From a checkpoint of a small contrastive audio-text model: encoder activation relu, trained on synthesized solo parts of chorales (CocoChorales).
Rows from block 2 of the text encoder, named by matrix and row number. Rows with one number belong to one attention dimension. Each number is 128 + 24 x the weight over its row's rms, rounded and kept within 0 to 255. All counts start at 0. Numbers have three digits each.
# v: attention value (text_encoder.blocks.2.attn.v.weight, 384x384), inputs 256-383
# proj: attention output (text_encoder.blocks.2.attn.proj.weight, 384x384, transposed), outputs 256-383
v.195:128127158133128128128030107131122127117128151129105129169134185128127128128137163124083129197128119080131129129103134129155120136125138128106128161135167131128127128128127128107135117127128131128147126128208107127088128126128127097063116126127111126238137095119123178137094129129128127127128114138128126134129187124128127116131128150142128116134100130134123109121111173129128128216126
v.196:044190131187130126147136151130222120126119128137122164075125136135123138124123129064142058109128100128131128128111132127130128160117128130130131128129128127130125137127167132127136148117140126122130146128042128129198129086127182135140099129190130080128157134117126128128192158125129127129091126128094123124121117127127161132169158132127127126157114127129129133129129133150126123127117
v.197:211163125165123128120179142139083106124143124105112132129119126129127125128049127159138128127091122134125097166135133127129135129185128126127127107128107133053134122128132129130097129156126123126132097091132177156136129132127114212175119113119137139131120131136130078096112125127150125129128114136127134105126129145129127160054130179128123100136128119107141191128103124126124145133119
v.198:100107126127138183173119134130145125127118134144127095129191131120129128128149082133128129123139126098125128173128123130131135129163130122128141107124122120108097094129128124122166125127083142128127150130128083131176086070130104112133126112125040123111130172130128129126145133156124137202129128125130130128123116112151123131131111156182108148186127069160132129132129125043125149120057
v.199:172135189155123163128129121123129093094177085112123075127079164136127111134148149136124144117117127122171108089063121126119131126137158123128125146108118129123129124109124116128128134127108135118166130126204146206094170108130095120211059129122108123121150128139126187106126131128115122127139113147128142132105125147126161111109128137130131133145126114134164130126125136132121140167139
v.200:127117129129075128137105117128130071134128130112128133128141113128128131128128130127098128185131128121127128200179129130194125128145126129125209140138125128113159131129129129126170124132146160128130128128127047118132115124125191132064132138029128139133096127125143124131128116105128117129130133138138127128111161114078128128138161081129130110084100203084123107127132182130161125127128
v.201:124089131139130128122204119130129139126124128131081080107127130132147130071130125158138126052121124183138135127116134044074120128128200128227113131152129131128128129127128089169113122126161099074135126111125111098156128129116125186131119101156129152096125167137117161134133131131128128117124134139128126093140188134165148122128128178130111130126130094195136131180130127139108126152128
v.202:157130128128089128144097133138128128128140141126128134132125118162127126127128131127153171128126125074154122129133133129075124129154120129128128137120099123130127127129120123092134170167101135152128128132175156119123113121129126123102195169128140132196115121126187121111123125128105076131123187134098128131130129145128125125146128069127177142150132143085128112127108137151105121101137
v.203:128113127123174174139128129142132107128116128129129123135109061127128126125128126075127128135136057100138148153220124133131128122122123128144127115128132082127148115136100212104135109129134128099127128073116119127143131131152119127125125122127133127151129155151128126125128130074183167131132127118128084128125147125134087129141125127126118128099129123142129122131128100114052128126125
v.204:139153124119126122126127125141103203142131128129128124133150136134079110141111120151139143125130116076154080104119098122113106062133118124090139148112084133161138122128047166096115136164035123140133110115154140135103125136134123097123157115137145130134161129119113100133124104163120145130133126122105123126131130124121100128123105124127148127115130129117098180129129111132083111119127
v.205:130130123125157104128134121134108076128131106102123133080124105121142239127135138163129135156105134135128126128157169082129132112130124085126126189038129135097234129105128127131126133177146128137126101101128120130083122129109127093129160120123128146146135130194128103129081060121128128123127129143238135118172172156128131134118125182124128128094128102123080127124122140127132138163129
v.206:130137124128129123130128141128085128060130127148133134128140137127135125138129127157129140191129127116128122205137125186134128133141111127098170157126129128124147173130060155110127128130115113141096111084150154127154130125125115144107183128128157118184127101122132124165131141154159120134140109123059128158120139108053128085143122103128134129127117105137116132128139131102126128092154
v.207:143183137127126124098129119106127134128139054137135123103130224136115126074103154128143127127135124134146129127085126099132072133118130136129128141133122125131151135122146133166161076127125135123160129117150134127126133188134123158152124130145151114108126116154100128128140111132152114122130110149128187161127128134105143129128168116126151091110132165126132132128128172176103127151126
v.208:126130129123107146224122121126116128112131133135126100129103122127128091130110162120132140129169082127145065116126145134098115114144128129070125160120127126131179131115104198087101123113150150092089145123136113118128122124123134131000166077117157125129126121123096127124134105116138146126123186129128076142134135130127103126137136143114136119135134118121125120133117125097120119129177
v.209:131105145087132071099130149125196049127132128123086126180129111130128130110136125117128124126112135130129127106152170122190125101103137130126128127140127180142117133137136121128130151142136135128132114172120125127123129102169187131136137139101124127146134128129124128129137120122095102091115083107152143127127129153132188126123127109127132085110106138111126085130117146155129108165127
v.210:134109126121152188128177129188131107141105118127129119179125122148126119125127124126154118133123123122127128130130106092120098108130126130163117116161126149106158112128127129125168064146138131126137094133135122132124128204195131130128124147131140146107149123131126160115128120096128154126172126117140115152127129139168110149124125140129096124087129099128119126127150154129121151145128
v.211:183094165128122167130126127127135141125160183112125127166127116130130133086128114125096156128127124112128147132120128148113132127118230129181103128129125141127126130122119126170222094132126129129136126126136132129128146103130122142174132173122128120127131124231131149128129131067129119128094135129128124105128131129137137127154129135123124129117121128139191128102127127162104137147129
v.212:126126123089130142132075133133122118123114127205189091064146154096119194160130130127099246142150128132100127141124128135152134128093117117092128122129131111128128128129101118129138080127115136199116133146152130154110128136120123123121129116121147130135145127128160129136126136191142192134130127126115124134116114107126117124126128025146128128120128156141127125120151132034110146114126
v.213:125138120129073118128127111127120099131131129082127157164149126128129127120129129128139051105108132128154125129127123127127126125125119136144140127125118128129108116129169129127127095090125130103137156128128120123124087131128221143091138166128126128126176078085129124130142073130107128106159120121122137128091131126129131124128141054128194127129131130078117129138138137141146110127127
v.214:132179126121126117125109132142107165115109128151137137127164130118093174132226127132114149148157152141081141113125116176141142148101094081127141147121154101119106167113113122113126113107126128173080128115093093143105128123099130059128131130127132130104160073108123102139079136157137148146130146105125105158124080090115070121124098124127111156123127127192125180119140113113134145106131
v.215:128133163131129135153128167065142131124150131127164128127117128135143057126049131126149153118142093128125050122111133147078134128170182135130127129038103085123129128103077127128128157094147130111131135130129131123159138095128127132164135127128133119123130139157088129099140128094128143127094177129123128127128131131128160127128135121120128148128104057127176138136127127142053128132134
v.216:123126080095119125065160109072128126148129109129114151129127137131128149131102138129142094088102185146132137113129129123131116133133047143088145078033128112130130144107136132146158133147140116118131128227093169126120146192116127140137125128129189126131127128120134114127129127126129112126131125129132135162130078128107175142117131072123113123127154128097138118130126126182126098137126
v.217:131064175128128141147131141137133102134081190127128111210126125080172093079129129125127191126126115127128080106150141131106161111127163127128132119052098126142134078118122122126129145128169123114129127127141189090150148131148133129128133129128129121166092138127107129109121129125119127083144135123131128075121129170130164124130141108128133130128138036096127123124122129110087079104189
v.218:125127129129126208127197129152150127129128074088067132138124126175130126155090125128125129116119127148141092149000111124131130129130128126120130128131137129134128131156127066132126088123130120060130129123214130131130114128133127177174099107156128129126089142128130128094127133128128127131126128129129131129139135128180124129076128128167127128140122128127131156135123133127187103133040
v.219:145128130127128128131128136155133123128125113123128127151074129154127127127128128126127133128128127129131120127077128125109127129132127130186108157133126128075157129129125127130128070128132128129126127128127127134128128131128128173127121134128131130129128129216153127144128129052129118130128128139128128128029173128179128128142127135125090129122129151188128120126127129176142128128204
v.220:130106128129141114059188131125135089134127046081115150126129125146109135129082139097154118126100132128183127102076122078177091126128099130128117129126134150129125123129130140133127130167177119126158107128105123157126128132138139131130121129138128131145126129166157120123137112119123130077126088128142160129129129130129179174108134124094150087122082144127129122131134134173126120136086
v.221:127134085128115136160125152146131125128127138095165132180145144115062086128127132109114128130132108074198126141120099150175133129153150133132158137141104122105134076131118169123208104140127184125177186118127075139126106135140164137132101131126140127074151172132144123133131183111129132132123151125095111137097138125131123122136114107131130133104130157137131156129137129127133144126118
v.222:125115129153148114128186141115139128174122085080130131134126128128124134126121126089178127115062145142205165128084158129074125129134111130160129127146125122126157130169144144128127130127212127127128148134089128046125080145128131125116128171161130156128107128129148129140145140133129109131128127134128147128128109127162131128148118155128149147127141124107121047128130130156174125106135
v.223:118144133135123124113128128129138156129144164126125111133128119123120127123124107119122123130139141078071134090123131129136089096105127091129131127128129128128102111130127086119112120122126136142131095087130128145153130127129114112167149103120081117131132106127125062179129130126123129131121174169128121116128134092167121138104139156109127126200117138135129128127114086180130136102122
v.224:144118138130126128147128138127130105128152051131164142126129130130146149181143179128068124115127155129117132115127128126148120129134126132191134084105120132127127159125128107115124128179169119130058112086143122134128127134129128126135084128125127128129206132138128133097128128132078127128127111120094132135127129132129159138106128130081132128128128138097124137117130127191140105112128
v.225:126147126116194129124130125127125142130098132128128121109127127122060131094156099138214142126128085152123120149128126114130140127104140125059127149145151128119128102129130136148116126120128154116132109146117086107132127104112178124122156100145129129130043128128154117133090142155189129128130151137128123124150128130137116127129140119129126121128119128128129097137129087088105128127166
v.226:128126128128128128128129128128128121128128128128199128128128127129128128128127128128022128127128129128128128129128128127130127128128129128129128128129027127128128128127129128128127128130128000128128127127128128129128127128119128078128191128129128129130129129128127128128127128128126128128128128128128134128143228129128127128128129136107128188143128128127127128128128138128128127128127
v.227:125128129128128126129127128128127128129128128128127129132129129128127128127126129128126127131125129126139127129129131126127128128127129128128129128127000128060128126129078128129113129127128089128130128127240130128132128129128126128129127127128128130128127054126128128131129128127132126128128195129127128128128129128128130127225127129128128128129128128129128130129128000128129163129255
v.228:128096128125127130180129128128128086142138125150134175129131115132128128131124146147122116090125129154116162100131119135153112128118139127136165127128122147180129118065131083129146139132128142131082130128147128131134143129133086112109221080120136133127144129126126129166172148126139122099134127097105127122128150148126158125115173125088146145129133156128135132127128125194122128100127
v.229:130156104128144121128128106163119153124123156131130105127092127092127128088132091133130159114122127128136128131127131129087127107129127106107116124150134089123128127152110178141126085065125136093138128149123132130142127121128155127108134132159130127097087123127158100128078129145170128136128134171141128125179123139137126131162129129132084126135129124128165123128184161074073125124129
v.230:157158125126159117128126125140128128133102129131144120086126128126128128169147115131161134127123111128098107186145132128129154137130120133124108127095227128123125135116123152125075123131081196127121125117076126135134064084127144133131073130128153124143130118144165130126121140148118130153131116128179110126142128129135128155127112093127129127110136128115129206134131133126149084126145
v.231:134131132128060129122133129130126152098128104137128127126116134129130130156127147128091128161166128106108069135127139116126125129204121126129128129128128131124155131127118123127103128128165127129124098105129128107126084131127255125154043129158127129137131128165145129115128078129125192133064098130128129129125106127128128132128128139128136128122122154127089181126104134129161126127128
v.232:085145126128127112128189128133128128069125125128129127126127128135156128136130153089121129176131162085128129128132129121077128152128127128181113129126141125127128149133127125128167128127128038126128128127128127127111126150129152163149080155128122127128128127140129191103128128104057130131128128125165129131112125128127119114129122168128129128118137100127121120124137142125198129128128
v.233:129193148126150095139128109168085128125124130126131127123128146126128112128104075126203141157128127110120050186122157119119127133127127127115095129106135123127126129128127183127049128132091207097128138129076127130126072101152126142126072127128131127129122127133119126118132110150127081128128131127161128129158129115127105125128113121131130123156138086094141162128127127129136118141154
v.234:133071121127129133129129129125129128128171137128128134112137117129129129125175128189139120066046119178125150127132123130142179127126154114128128128134126128143128127066160042128124129160128125127115105100126126111128130128122088127124202086129129129144152137090127130128129170145127126109132150117112125129124129128132087128126127084128189130130128141129127126158119125124129076111128
v.235:127095127145122132108127140129125144129130128128119130127132124136127129130115149121106124100164164100142138079089100115128126118133089133135170126130127133130158128122134092165196130126160111146158129130146129128111155166127128098159191128127125144127177130128128129129127112090126131128126090127124159135118128127120146129129128143129090133109121178130128129128132132133129173168026
v.236:128131128128138083128127115127127129132130128036128128128127127127087128114130061128127140128122127179129130129127127125127147128126170082128110186128129008128102127173121153130191128128096127128132128126127055130158128128152127161128128127128127102128042126127128108129108161134195124128128128128127125122128128155128128128151128126128128128127129071128127128129127125055128128065128
v.237:129121105143109143121126166123153138140126128121127124114138120131128133133130193125063124112170145129129150060127077122129124129140127128128118127160128133160142128127129115142166129148202025151187124128123119077127139210114151126131174126140130132127149146128130127126089126117126146128128064166123159129125133128145142134130148131129128127079128136140086108127169136125111130137110
v.238:127136130128128120190128116130127118126128114148126156134118133128167108127058125126124128160127128102130086182095130171126103128128128128128164063096128128122127131166100187125123124087126204131100128129139132204128128098148128129129082139127127212120125116133151128155135127147130127139128148107128129127108109128115148127126126128125127128139129129126130146128127126171128128128159
v.239:128028171131126129092127145107145113128134118130129126128147128152123129132204135131115130132129128131137174128090130124178129129124125137174144132073086132129126134115131074123147128141128061130127121125179130152127131135147128130136128132107129125172129128127083138081164129126033128126138124092127134142127130081128128128146127125128133128107127142128127128114061127128173123130117
v.240:129095129126130128131114089126129126115133097129141128128123130068128127128247128127247126128125111142128127126127133158128129126128136129172137079075128127095117128128128062125121106128127146128067124116149129126130128015128114092112116130128127128129129128129127214126129128172128123128128129125129127128127115177128128128127128127124156128131128128126128143128092008129127125105169
v.241:129100127127127128164128136098138111128156127128183150125145127153150127148139127175129105127090129140123154120130108117160130130120156128159123128127155133128102134116133108129127128190127098123085128077122085128128131144153119139154112128065157127124151131126121128129123129121096065124156133100130127135129147133149129129129150075119158125122146124128130111124127121129136096126127
v.242:127124152129128132075131128117148131114173126128128127125129133145066150116216143127136136132137113142130131128091137126131174126122128133129164170128125129106128126130150000109123129122131108128133128128156128128126130115124128151140125126127124120204117129123111161127147139127128129127122129096108127130119128048117107130161127091125147117125077154127131108124054074112155132133142
v.243:126128137186128129127128128133127129128128123128097130128129128128127128147054129091095129255128197123127129128128131060128127145187128128127127129128128129149128128127125128127173128128128128129128193130128127133074126178135130127164066128127072126124129128132128128123128128128111128128128099127128175128122127127128128129084128127130128127126128112130125140128126129128128127138063
v.244:132113112130158085061107127109112132100150160130129128083114129127128149115160120130132127062114125119172135130118134137127145118144106158129165110119147130128081126090137124134157065056139127079125140159145163145130129135127128099104131145121174126120112129106127126109128125130119140129128110078130144179159128123138095132139121125142088129109126135121142143128127181117125131132125
v.245:119130128134106108157135127141079130073133093162135142151098135126178128130093140095101098144131133080115094123151130128124098130168129115143150090117105114100151128157053140110080115124147150129084128112133129119129124132129156132169070129157093134107125128154132143128117138142127135130097143102130116122126097171113149130107123133072126102138127127125117131118131123170122104096128
v.246:163118088129178128111122112119141129121178131128171129102119132122129128127240116183173130095087091167148154114121127168145163127107149141136146125110164127109117131112178123129086105148149130116108124082126101144145135109126101124100129134128141125125120114125129133069121131140118112128163134113116109129139113144129126169171128072127126106127130141080145106126131091118114103107188
proj.195:077129128128128134083175129095132127187123129127129126094128130137097129173057128129152127128157123128115128133184135160101130130083141127128132127125129127112127128122128131150129129098112131104130127133106184130129113127128128128187127139128128128099129127126216129127127130136122128128143128132126127130094121128141095146128127120132127071127110127168127132127128087135125133130136
proj.196:128124125142128182130130128127128102141127128127128154112138130128131127134079129129133128128129129128130128127130127130128163116123169128149036127126129128141128128128089180129127132129088144135128127128121127125134127131127127118127128128128137072132127127129161128123126128134114124128130124128092128128120122122157127094128126124084129128169125128153079121130129117131128126119128
proj.197:104130109105132133121127125112203157128122120128090113099128136108204129083110128127118107133156119142156125025129129114071103128127119128128134125125176119169129134129058131086122065148129133122128129132134123127101147144074100081129153110128128108126147131157026132126132108085130091108128118139130129127132182129126126132128129129124214111124117125130126146179181128130129121137126
proj.198:129089124129127114127127126168125128126132139130165145130102094129132129134114180130126126127157137120121107051179126128138112121128125135126108129135134128121129129127130085129126124135134128133119094120125117086124124143130129128128097132099185128166131129122109149135128131129123133129130129127126128152129155130130191128124132126128131206127125134080130130126107131130128129115227
proj.199:135131127129126108127150124133128132122123173127134126093165128128114105113074119065124110120125165139127124128126122094113084120130121156128135121134128127133128141113128134136126109126131123076091208120124128119129127089129144116128129134153105120128127126141135128129151130128151124094139131120158131102200137145126119137135140130126125116110131150090145079130153127135129129109146
proj.200:130157129116130130130083117128127126138125128123128129133129127139102129178138081131151129122128086157132123132132127125112185126127133128177129128000128093118123094128129128112129135129123128113131121133165171123132130120128019135142128126146156126128123143149167130124123129087128123126121129129128128118128109130244127162045115129129128127128129126129183122246108112130161132126100
proj.201:168126098126059128136128128125193239125133125130130110097127129124131127123127118098120129128128121132123134128129122126127146132097102128057136089221134116138128130116128153128124127129114131129128129127128146125177127140127128126133125130128130069127125135134125125126113129164130165130172128089123170193127064127134123128117128120127128127120118150098072119116128145088141127130087
proj.202:100126097135167107130129130131128106119109189140130126170124115069126101123067126127137128128124129121134108169130081128133125126129135132084065127086123130128127118127129127133120132125128150128126119173129128128127104129136126255133113094115131163123131128127129155127148128128127128152125131078177132093128211154129133112033140151127128127129079079121173117128119117133117140129197
proj.203:133123123127129125095128127127131120144123128134130156129129142130126129147130130118127130166139127124128128122131129143126130133127128099101143128180128130125127128090127139181133132109127124127085127206080134128129124149120124126125114060126129127129130077118126125124116129163126128128132143128129123130107154129128124112128145126128116103149129128172068134125128126159103179140140
proj.204:114127138147129122076128128117133128088122146133107152129130127127151140128093154085117130201136132121129118108121150155107107122132112133099112130195125128130157130127133155141105126126133148155143129126115091148125127221095140191148133126117130129104204127093124131134169128130121062129128130127130175134131191135121130124147137133129127126126148117111102154128136115153078119106168
proj.205:127149105124087127137126133134128131077129126129134057150102125109125129125138127128060113124128102133143134147166129125128121135024107085125133089129134112151126130123122119131127052127132126121124129129143142127126140137131127124129108086129128128126123129160111107152129107134131129128202117129128113124121133113128106136128129087139129126123123142146126155142179153049158136160122
proj.206:099168132151160134118163129123159121137085128117128120127120133112121128127044132107129122128136126122128083018119129130123100122094129128130130138136175129152136154128129136135124123128126127128136082123122104129073115132130129155146066130128128128128182128040097118120129129131128086129127159132146141131120179114129125160128138129177128131124130116127127144126133103156125129149170
proj.207:153131129100122138130112134121142149123127106124128147119115129131129129104129112130127122080122125128121116131116133131114159131145129128193171126140189134119128130129134134129129121129122118128160129066131130118119131125079115120133128131145149125127096114131157126135128130098106127131122108123127143123135092123136130132136110104124113133171156148126133115135136170128193120105061
proj.208:101143124165130128113120117141178138149048125126180108127129128126128104130071127095138131127128139138142129125141084095105133126116118128126137100104129118152121123129134144160101173126123125121137071128134139130125137153145113170137071144145128126125194125134108128108156133115119125127128127128153157129126158123194134115085127141071106153122130124144130123121119137206127132165133
proj.209:129121130090131127154124111131070169099129119127128120114131134125119127126139067133122143127077124132132163181129130122076136155127145138125129128119125128115128120086127122113139125128120128094125137129114166128134124050085086121125127120127097126128116129147126126129124135141122148124128136126135125096140123131125110131130120127129124051135129128129134069125129130092141122119114
proj.210:172131127093106124135123086126110176117131129128128136129129125103143162132173118103088130131130104132156162126135148131105124154161096117126148123139126122102128129123128119129135097132138129135114214104107131116127132148097073104128135107116103113114118116203118126184127128112104129130133128127130113126146124129133125128126101125112124123146168161120064133132122188126123128127098
proj.211:127130127122129051133153117129119128128128140161127131138129125096129127112161126127129128126125129135109126142128119080131122148180116159128130127126121129159129091107130126118125164169133139097123183129147127115125128130140134185119170120124119127115126129127129131102113127128131128128128135126203151128156131145131140134083132178159128110126132127092134093128122128112135128120121
proj.212:132129067114124095113131131128101129186131133114113148177125117137128132143162138127126123127130153122124129128135128119160103124089106126129156141129140130112153131128210127125141132117177128128127122138132127060095124095128095145128115130121128196128062142110129129134121130103108139171126141128137123128127185113141121129129127162146128189131135129125126136117115139125141128163147
proj.213:129130133142129135130094129126130132132148127109167139109131132170074110192130092128169129127108133128128126128125143157117135124197154127134116130136091130118128122128112164129129134125118131135129124140119128130130123128113082133128136132130118129130128137125154130125127148131126155127063134123094132129142010128125133104149033141126122132168136128105138074130122126144124123099092
proj.214:117131135130138111099137132129121093143142143114126140138129123135128145136132189132129118127093130078125108116122125126150122121121125096147131151135141131151141132167140106130121130128156127131154129133140074091098128126145147201140120135126128171154130132035128121130177127103127106137124132167126130125130159127129131145172145133198129177105129103127118195128145121122121128138162
proj.215:128129124144128128126134089176175133128104122141148128101128131119134120110109125131130127127126130129132126121127027075079128127123110137126131106125130128139128069128132138126103128127126128064127130126101127128124131142160128141110127135130184120095252122132097129079129128127146120072149129125141130163130165145138132125101121147071123132128130146122131115127129137197138127131127
proj.216:251157154126129128136132130129127121126120110125126134158129130128127129122137129127128126124128127126146126146134133128125155130175181128130145210133150125140118145137127131129130130121120128129126127127231127151098143093129109058077174146128130130130128127128172127129127127129128126128058109121130127121127099126124130112130129134128128125132108129130131128130138131111129129129126
proj.217:125125128129116118137171125129128141128128151133169126130132120124144042128121127121127129133128131128130127126061131129073102128129123135000083127171128127129127129124125129128094172128104127128085131141116132166176128135130145143128147123128128090077201127127098197110150124161127129125135157124157127132128136140125128091105133161121127108139133151114134096120128113179102140128131
proj.218:129099126127128127128130125128126127131128129126128128099091174129129113085111137129136128123163130126164128128198160129126152130128141131095128124128134128129133139133076208128128128129130133129130093046041115133195129105102124062057239242126134128127133145128130146128128128132125136128128063128116130128115127123130122128123132129061173113089125176104126130064128129127130129113127
proj.219:130131127130128126132126127128120127128129173133128098132121155126128129124128129129125128127126123126132127147128123012134128254129121144128130127117129202126128127129127130127130128136131130128065130130129129104127129103129126133128129114132085128119129129127107161128128126120126128128127130094164129126182129129129128128000128128128127119125127127124127104131135128125114135127119
proj.220:140127130082112126139053129129099130117136107125130127139130187128128129126152130130066133131086125127127168155141190144115142172130148128129151132129117133074129126129103125128162085127097103119130156120121135133072135113085085100127179126125130121128126126141166098138128131122105128120126115125113128105137082128127124133182070130127115079135143137127131048136132137121128129113075
proj.221:132130130130128114129128082126127122135118134125102177123131127160112125133127104127143129131131115150122126129127129127128135114209139129156129135138106134117128090129128077133134129130129131132133128139126110090127125157120099172147128130127126125128119153141172133128122150106125125126119129128114129089129128157164141165129116131129125144157155130121135099201111120132123151083134
proj.222:127128128134087128201130105130127120118130128145126134128108145126128125120128126200109128139127127127127137189165129122155127161212182128129124146134096141129120129122144147130132116128093118145119127123130128161125131127124108130125147129072149128175114115126133126116119138139123139130092128128129132122124127125128154120127134099110128129159126125135128126134128157082125155154117
proj.223:129020123106243096110130133094137127129125130131132130114130122119177133141130128127127129133090130129128128127128126131127126128128117130172021129128132130130116128128116116126120255147127125130123133131126128128125133138138133136135118125127129129143140088074104128099130127098120011124147117158131128123132147150127136146125178127140114128126129132137130191139127077122127128124134
proj.224:162126132127161115138128128126128129201128129162127145085128156131139126140127121148128128130150125086146131130128115128129150127117125127125128128056130128130129127113132122113128128097129138150128108081142180054096130041127126130141168194126127127126195114154107174133128120146090104112128128129065125120096074214128130128127119119147131104125150129130124128134119150165089130130114
proj.225:130150058136113128112130127116138094049122135108127130142117111126132121127133158115129125129113165108091129125138127126086124129171127113125108128131124127118130128111166128129124118156149128175131125129127122144220131199139128129159127154140164139139126128134149121132121130095130128132135130123223128129130155118135130138121129129127122131137148126084158129124130070129128109125141
proj.226:128158128128128128129128129129146128127127128097128127129128128136129128108128128127128128129128128129128127083128129128128128128123128129129134128128128128128129128128096127128130127128128074129128128128128129128130127128129128101128128153127131127191130100051128136128128129075127141128128129108128128128128125129128127129130128129126141128129128128128128128128113126128128128126128
proj.227:128128153129069127176129128073129129128128130126127128130127126127128128114128128127130128128108128129129095127128130127092102119128128129102129172126128128128129096128128125128141128129128129129125128128127129127128128134129127129127128128126200128226129129128127128150127128128127127128127126119129128129127073076128127127128128130129130128093129128062127164083067127127129128161130
proj.228:137142125107129105104129153123104109125129127129159178125106129166138126117127129150130131131128128129129136094134092126111135133135122129128137129117128141117129141192111118125120099134130128088136132097169126130128130126129143124228104138128136113181118111131131167128143121154098110129178120109126141183131127167141143132140114130135134101090132127127133136135083128173030113154165
proj.229:124126127127118121158128096135126063125140129096074108127124123103138100126096116119108165147124111132139129131125169146124100108128158102127109128128180143127132106101124128125130123111132102110159132130139129115130128156166139128126158132117128128105123132073145097125102126063135134130130160145175144129200213114114108097130162186136131134128128110111211136128137102114170147164117
proj.230:105097105126163133123141125121089165149126135125123129141127140095127135135153130118134125117144145122097128139147127136090126148128123125126128079130127080126128160070183114151120109125141172157129127127117135106097127168074133127134122143126118129112132125161129120137080127067128125127119133125165128127130129113126132155098139122124121128159157113128155104169126027136155127133128
proj.231:116129138127130132168127129127135147171122133128061129122124137132127129129115128130127128129129143000173135156130122130130119132103128126122040153094138127130134121116126130095125157127126132218087113129137131158133128097128126127135159159076128131112154094131127152195126128067128128130129134125122120107098125123158128126127119128125128096140137088127119134129126119128129133165099
proj.232:128128129127127141131125125177130139137129099129132128128184128072097140132100126121129117127176127128125129134113128133158127178116129129132113135142120065128126128126137131126126133104121126131125126130089178128128127065128116128109129093129052130055127137135132123127131126128139129110112133180098121098110131123130123123118138087126123128127028145137126104132138161105131136100128
proj.233:158127081120109157129127090135127161126133127128129130145151158041106129129145152103124127129127128166078110128177123130126128118127137116129127103128159111123133138129128144245142127134120188172130130150125092119130135135107132130093130131126137126116127133147067081096128129085155128172128128128155176131130096084083129139132131091128127133126127125126132116130129123128137128116130
proj.234:129175107135134128071128209119127127073127124126130149121087129133128132130128129135223128129131148130123127125165130105109128135146128133115126121140114128126131158128127142128129131138128128161130128087087126126133128128107126130255128129128128126169129129192167177127171125255125127128128130122133112128116125135129128130120127128129128117144128127134128128122128114128082075090155
proj.235:126128197128140129126087128155171100140128129154095128124133121195147128129131128133129134145127097091204163140127128124158128130129124125128115128132128126144115123166097130068135155121122094123130126130143128140126130071154126127119125064124124081124147128100141128127150130130128128130130126151055129115128130170174126123146056134128124128129128129127098103112127162117130130129110
proj.236:129128061128128125129130127128128128099128129126163128132124128125130104126134128067130127127128140145084126129093139129126133127127128127081133127127128129086128127086129094186127063150128127129127126114088130065129126132129128129126128177127129193130124133095127127128127131109128110128128127125176128128128126040073125131090130199128131178128129136128138127129134113128129127125132
proj.237:121163135156130092129125174163162127110144130126126127126093126188143098129125128119125129134135128063177137131128120125149128163131126126127129128130137126130129116128149128082118153128135043129128126105125147148139129100164134097155126152127113131126138106096222129128126127103113143135124130133108124120085126203164130131128088152128144082126127152129120126122122119127129122124108
proj.238:128083128117128128151129022127082131209131128133126128127130137088128126130128128129107128110162110127130128129128130129128130127112141128129127145123131170129127127128039128129127124128131225125124126167187121127090112127115129160055161128128127127128128136128021128148128127126128125085128126127127129128128128115093128127127130105129129129126109127124128136132128130128128189220128
proj.239:130104133127145130128126137109128145160113134187128125123124127131131135127122106134136127130128115128130125130115129121129126124114124133092190103114086118136142101138127129120130127119125128128103138118098198075098145098121094134155151128128128130126138126127124218144150129196105123124128125100121118117132010151126149121123120135130127129176175128143116126129128148129111125126093
proj.240:160128129127128120126167130062104128170119128130128128118130144130128119127122128224128125128130152141132128127127131127111126042124128128129135128101128129152128130101128127129127128128127129128128129130130128123119126171035127216142149130132128128129139128128084128129124128255128129129128129118127129130114132128129127107128173129170128128128128127126127251118125142124125127129141
proj.241:141114118126124126128126207128105134126149127131189170128129169128128127137130120114121128121129126135128128107130133150130146128121131143083136127126129113116139128129141143129155141128115108125125126082099144113129129128109128129207139209117128123135127132221143125125158110165112122128127128106101129124129033141104139148111129097131100116123128144129155064127080128129122126126125
proj.242:132091132129130155085129144106174131132074145149125131128128096149129130130035128132129099125107143126090129128131128099129124126124121153115135128130115116132132101129119138121138128138101142150072128128109149130202127129127116149124146128136128148131138121148111136148162133173128125104132120081128088128132024126128126130102120085131128127153198127137075122123167130124121128080118
proj.243:127128128128132134170128126130169146132129088129130122132130128098122217129153126103129127128155128128127128131128127128186128122094129127129127130133128129129173127128128127127091128127106128130115128129107128128129128010127129127051129127129128128128127128093111128127128129128128131128129120150090128094111129131128192130127127145118130128128049129136129103192176131128142128127122
proj.244:127126223125146183127076078129122097131105142134085126121166127113090130078127125162127157177127091154158135129097131114126123129122143120129126090131126128169124126135113163119148127078122129124132195135098133091112129130143129132128160028110116120078112148124110148126107136138144139128127130134140123115166152155124123109122129127131127118151127128127169105129165129074138127123098
proj.245:137094142124127129190129115127126129183146130127090139122164166123128092128083107140071127102166129094144136133122125155130128124090164127129031197101169160144128124128098133126128140128128174129110120130207129170116128113129125136127153140112128128125134129152079121166130097128147128134128130132121128125118163108124127079144131068130160128125088087108136136141098161133109171218123
proj.246:144122091142127138112127120128114129126113142145102164122126111113133068129098103162123152126091131136141151154127152119125151083135096119124126058111127127147128115125170130156157117089127123179145130128122148089121135143127116160153148148125124128113155147146133104108127126171129124155134165116132128114133070131110076119108158118162101130123141130119131133073127128108098133111126